Weights of a small multi-label image tagger: trained on photos of plants, animals and fungi (iNaturalist), 65.7 epochs.
Rows from block 3 of a small multi-label image tagger, named by matrix and row number. Rows with one number belong to one neuron. Each number is 128 + 32 x the weight over its row's rms, rounded and kept within 0 to 255. All counts start at 0. Numbers have three digits each. After the name is the row's rms in percent of the matrix's.
After each neuron's rows are labels from the 100 images, of 14976, where the neuron reaches its highest value: "patch colour" is the nearest of a few named colours to the mean colour under the peak. Only what is clearly more common there than usual is listed. The data: photos of plants, animals and fungi (iNaturalist).
# fc1: MLP up (model.blocks.3.mlp.fc1.weight, 960x320), inputs 240-319
# fc2: MLP down (model.blocks.3.mlp.fc2.weight, 320x960, transposed), outputs 240-319

fc1.161 106:135056124148155219111126109101161131104128107160107161139171132106126123119157117111147172104151180081126149090130119151143160154099126131131133180042131130167109126123108125131132096150133161126091098128171114111107135104135189187111052148
fc2.161 076:110179103108134094112114108088118198128095130095122181141216091162079128119101145158083133119095139120116105085207046138134097178164146152066186136131163144131110169108120102089122104143122107181108122169138140123225133128200181165098139176
patch colour: grey

fc1.412 109:160171153126076100136079166127135100139120164073166067174104118075109120147073114173118117110121165224067110088149115153110143156141102155149128148092134077109164154106137137169170199218156191151060131093107148187132122118163184184170066126
fc2.412 083:146114139083161117093125093133088091209135096118130134083062111072158164102151151173097068090187136164109135147099171130113110182214102091109148099107105109153111151156160103084142092116145150165084144103101105077139128173104141086149132115
patch colour: cyan

fc1.106 109:108123121123113116168108102143119134147089157110112159139064132131220131129109026085107163117126160164119154221096150125131062099133100132143122105175097142081136145105148125157131134121145169020155107134154135104120141133152119124122084103
fc2.106 073:126118064108113083087119173173070095121142115133094179115081150143123122154149161121147143107151104106116137138166137186095111182107160088176085159055148081099171123134165084104115081095058128128137131114135141160175123154046090118123142146
patch colour: brown

fc1.418 118:092086127171114155090114049126179157146173127130129131051151144113089123150127134130185123167125150158144094097140122091170109113206139117123110153111011173153080173158140187145146127120162174142121092109126119141155132168157072085155098157
fc2.418 091:123081127107102126135153142038131121107124063099114169122163148078097145196103152129120119120180142105124113105208087155176054159169134082078134137110082143130124196130158115147154134145119129124082171155213138114210130131159148147108144162
patch colour: pink

fc1.201 104:219132153139105081161089172142105140072082134092112154150075124155113103122122151141177150147113104166104082151113095090141173077115128136175123160097150163139095090147162108137110184119160121123130116121106166092105109129117135105141137119
fc2.201 101:169182156189133118118165094080183176090081133120107163128179109114115152090080117088169154158093120116126164112161077088121199140131110108068192133104094084120164112115118125112115101164144155111156110084106151128118099103140144199119139147
patch colour: cyan

fc1.92 107:112135147145149145056154112128117117116128183104130100127124043145099092164135138163144091128112146110128186096126122129102152103164134189125120183130165147125135132163122099089110187139147121146133123157082155111137120105152162126114154106
fc2.92 075:147089188087123173095121113139064088139155173168143101154085139097187141114148132126150045091168160140119141188099190165121113111063094071094138132119146153140120089136103119169127131137106169150123190176162130139117133153113112112089081123
patch colour: pink

fc1.176 091:193108175157123205105143163110122021149119130136108071126121121111144069181099105164074107160168108157124099139145153123128087140156152130159135131111156113158175105096115126133135130111150104147048180143126136157144116096106132102120166096
fc2.176 095:108141156157151159161123030069141189111094102078171115114159076079139138098149123118178127090111109149153148119108097097123158125195105148018189105141150185132107138112091121083145131122168124145135145108094099071108090114146162119183159136
patch colour: brown

fc1.498 113:103153120112090094117136112131091162116140099119155052064093085173164159104084147122108073208072110115113106171101171116119051148171148108123135135140105099157112209126116131134148099084128140151172148120098095130090125148151119117161131069
fc2.498 084:096105119112094184161108065134133170138165170093115164129166089115131088143152103196105191120101099136132088098121156116155164107189167136082187148163141184147100132142062130084128156096135169192156109158101179073116110085166111127164147119
patch colour: pink

fc1.664 094:147107129109106218114088079104116142179136128157166117126136067100154137139148106101128102163129206177109149096129146133104111162175156106130119129103143059075160130125100116133149119193158138151089146073109126121143112156117158124135103142
fc2.664 111:146144130138124125141122083054209160129157069096149153101145087088162152125125123138145139110117117123126125142132088102094140182149075120031213154123126107112139124112117139099122130178194091152151109071142114113107098107146158159117113156
patch colour: pink

fc1.38 094:157127121131137138129119082108170170113108106129113119115105136135116193137160157105126168144130130128159086118131095143143166119141104109141113168095129124111051141145134094117152135118130106128101138093123145032116117121131162168084146163
fc2.38 070:075120151095132173114164129146076173112136168116150121143221109170179095094085096207131125150083119128127113147167103158165118161133176093133143113131143105125144125115087076120107074097115136154150099161098184146225174160142141088161116183
patch colour: grey

fc1.530 110:160098140159141093114081115142115084140065149111122137149055102153158086152129077171129170072097150231156134158119157132136091075123148134098177108173139140124084181086105170090198127149150157070078083145134130067103138161174112131163145099
fc2.530 072:156168149096056089105163187142095084114116127135090100165044138119094146122079107151079106099157164101124103087159209142114127136115119096145108142080129081082135115141168066152121077107126136141121118125120130188148135162068125123070136101
patch colour: brown

fc1.590 103:125086184151189119082122097136144170184134164144078165092118099112200115167158079132137128171126082134181136170151127177174169108152169170162119121147089088080100169143156140116128072100142104076157128120071146105107110128129117145184116147
fc2.590 089:170130153159124125174114150138147134159118107119100181135113070103162140145149087127167158147206084140108117134115130102094120091170128157101169130093164138175083139129112147112170175188183180129139100131066095097101166054149153176138143127
patch colour: brown

fc1.287 109:121130150131211140149112170137101141091085055093117152131133132124110125077103163110164164122091162123098152124198128093118151093095115115099126131101127140148103055181146147114163095132152093146173074090114113043163127104152107149096071171
fc2.287 084:140196102162134113167172102093160166153067151138080122115134114083092178147092139105149142138108155048148131123140101138085174120140127069114174134114158107092116097189110109168089161117063100131114120102178086111140088134143130140082165148
patch colour: grey

fc1.115 105:072117084161114228105154096156091141136151176138133096135157144168137058090140134134162091114104174116119158157162114110136133118094158143149169175152120186165203087185121175158172170131141121135144082170129107163136123088134071132122111105
fc2.115 099:131150133136149102126132083088173161145122114155125139120185123132104182125118100111142173146106118105109106102166047129171154179120098117041198150124088109109140122097146180136151097155170130124161132114153133129135122128206153187138088157
patch colour: pink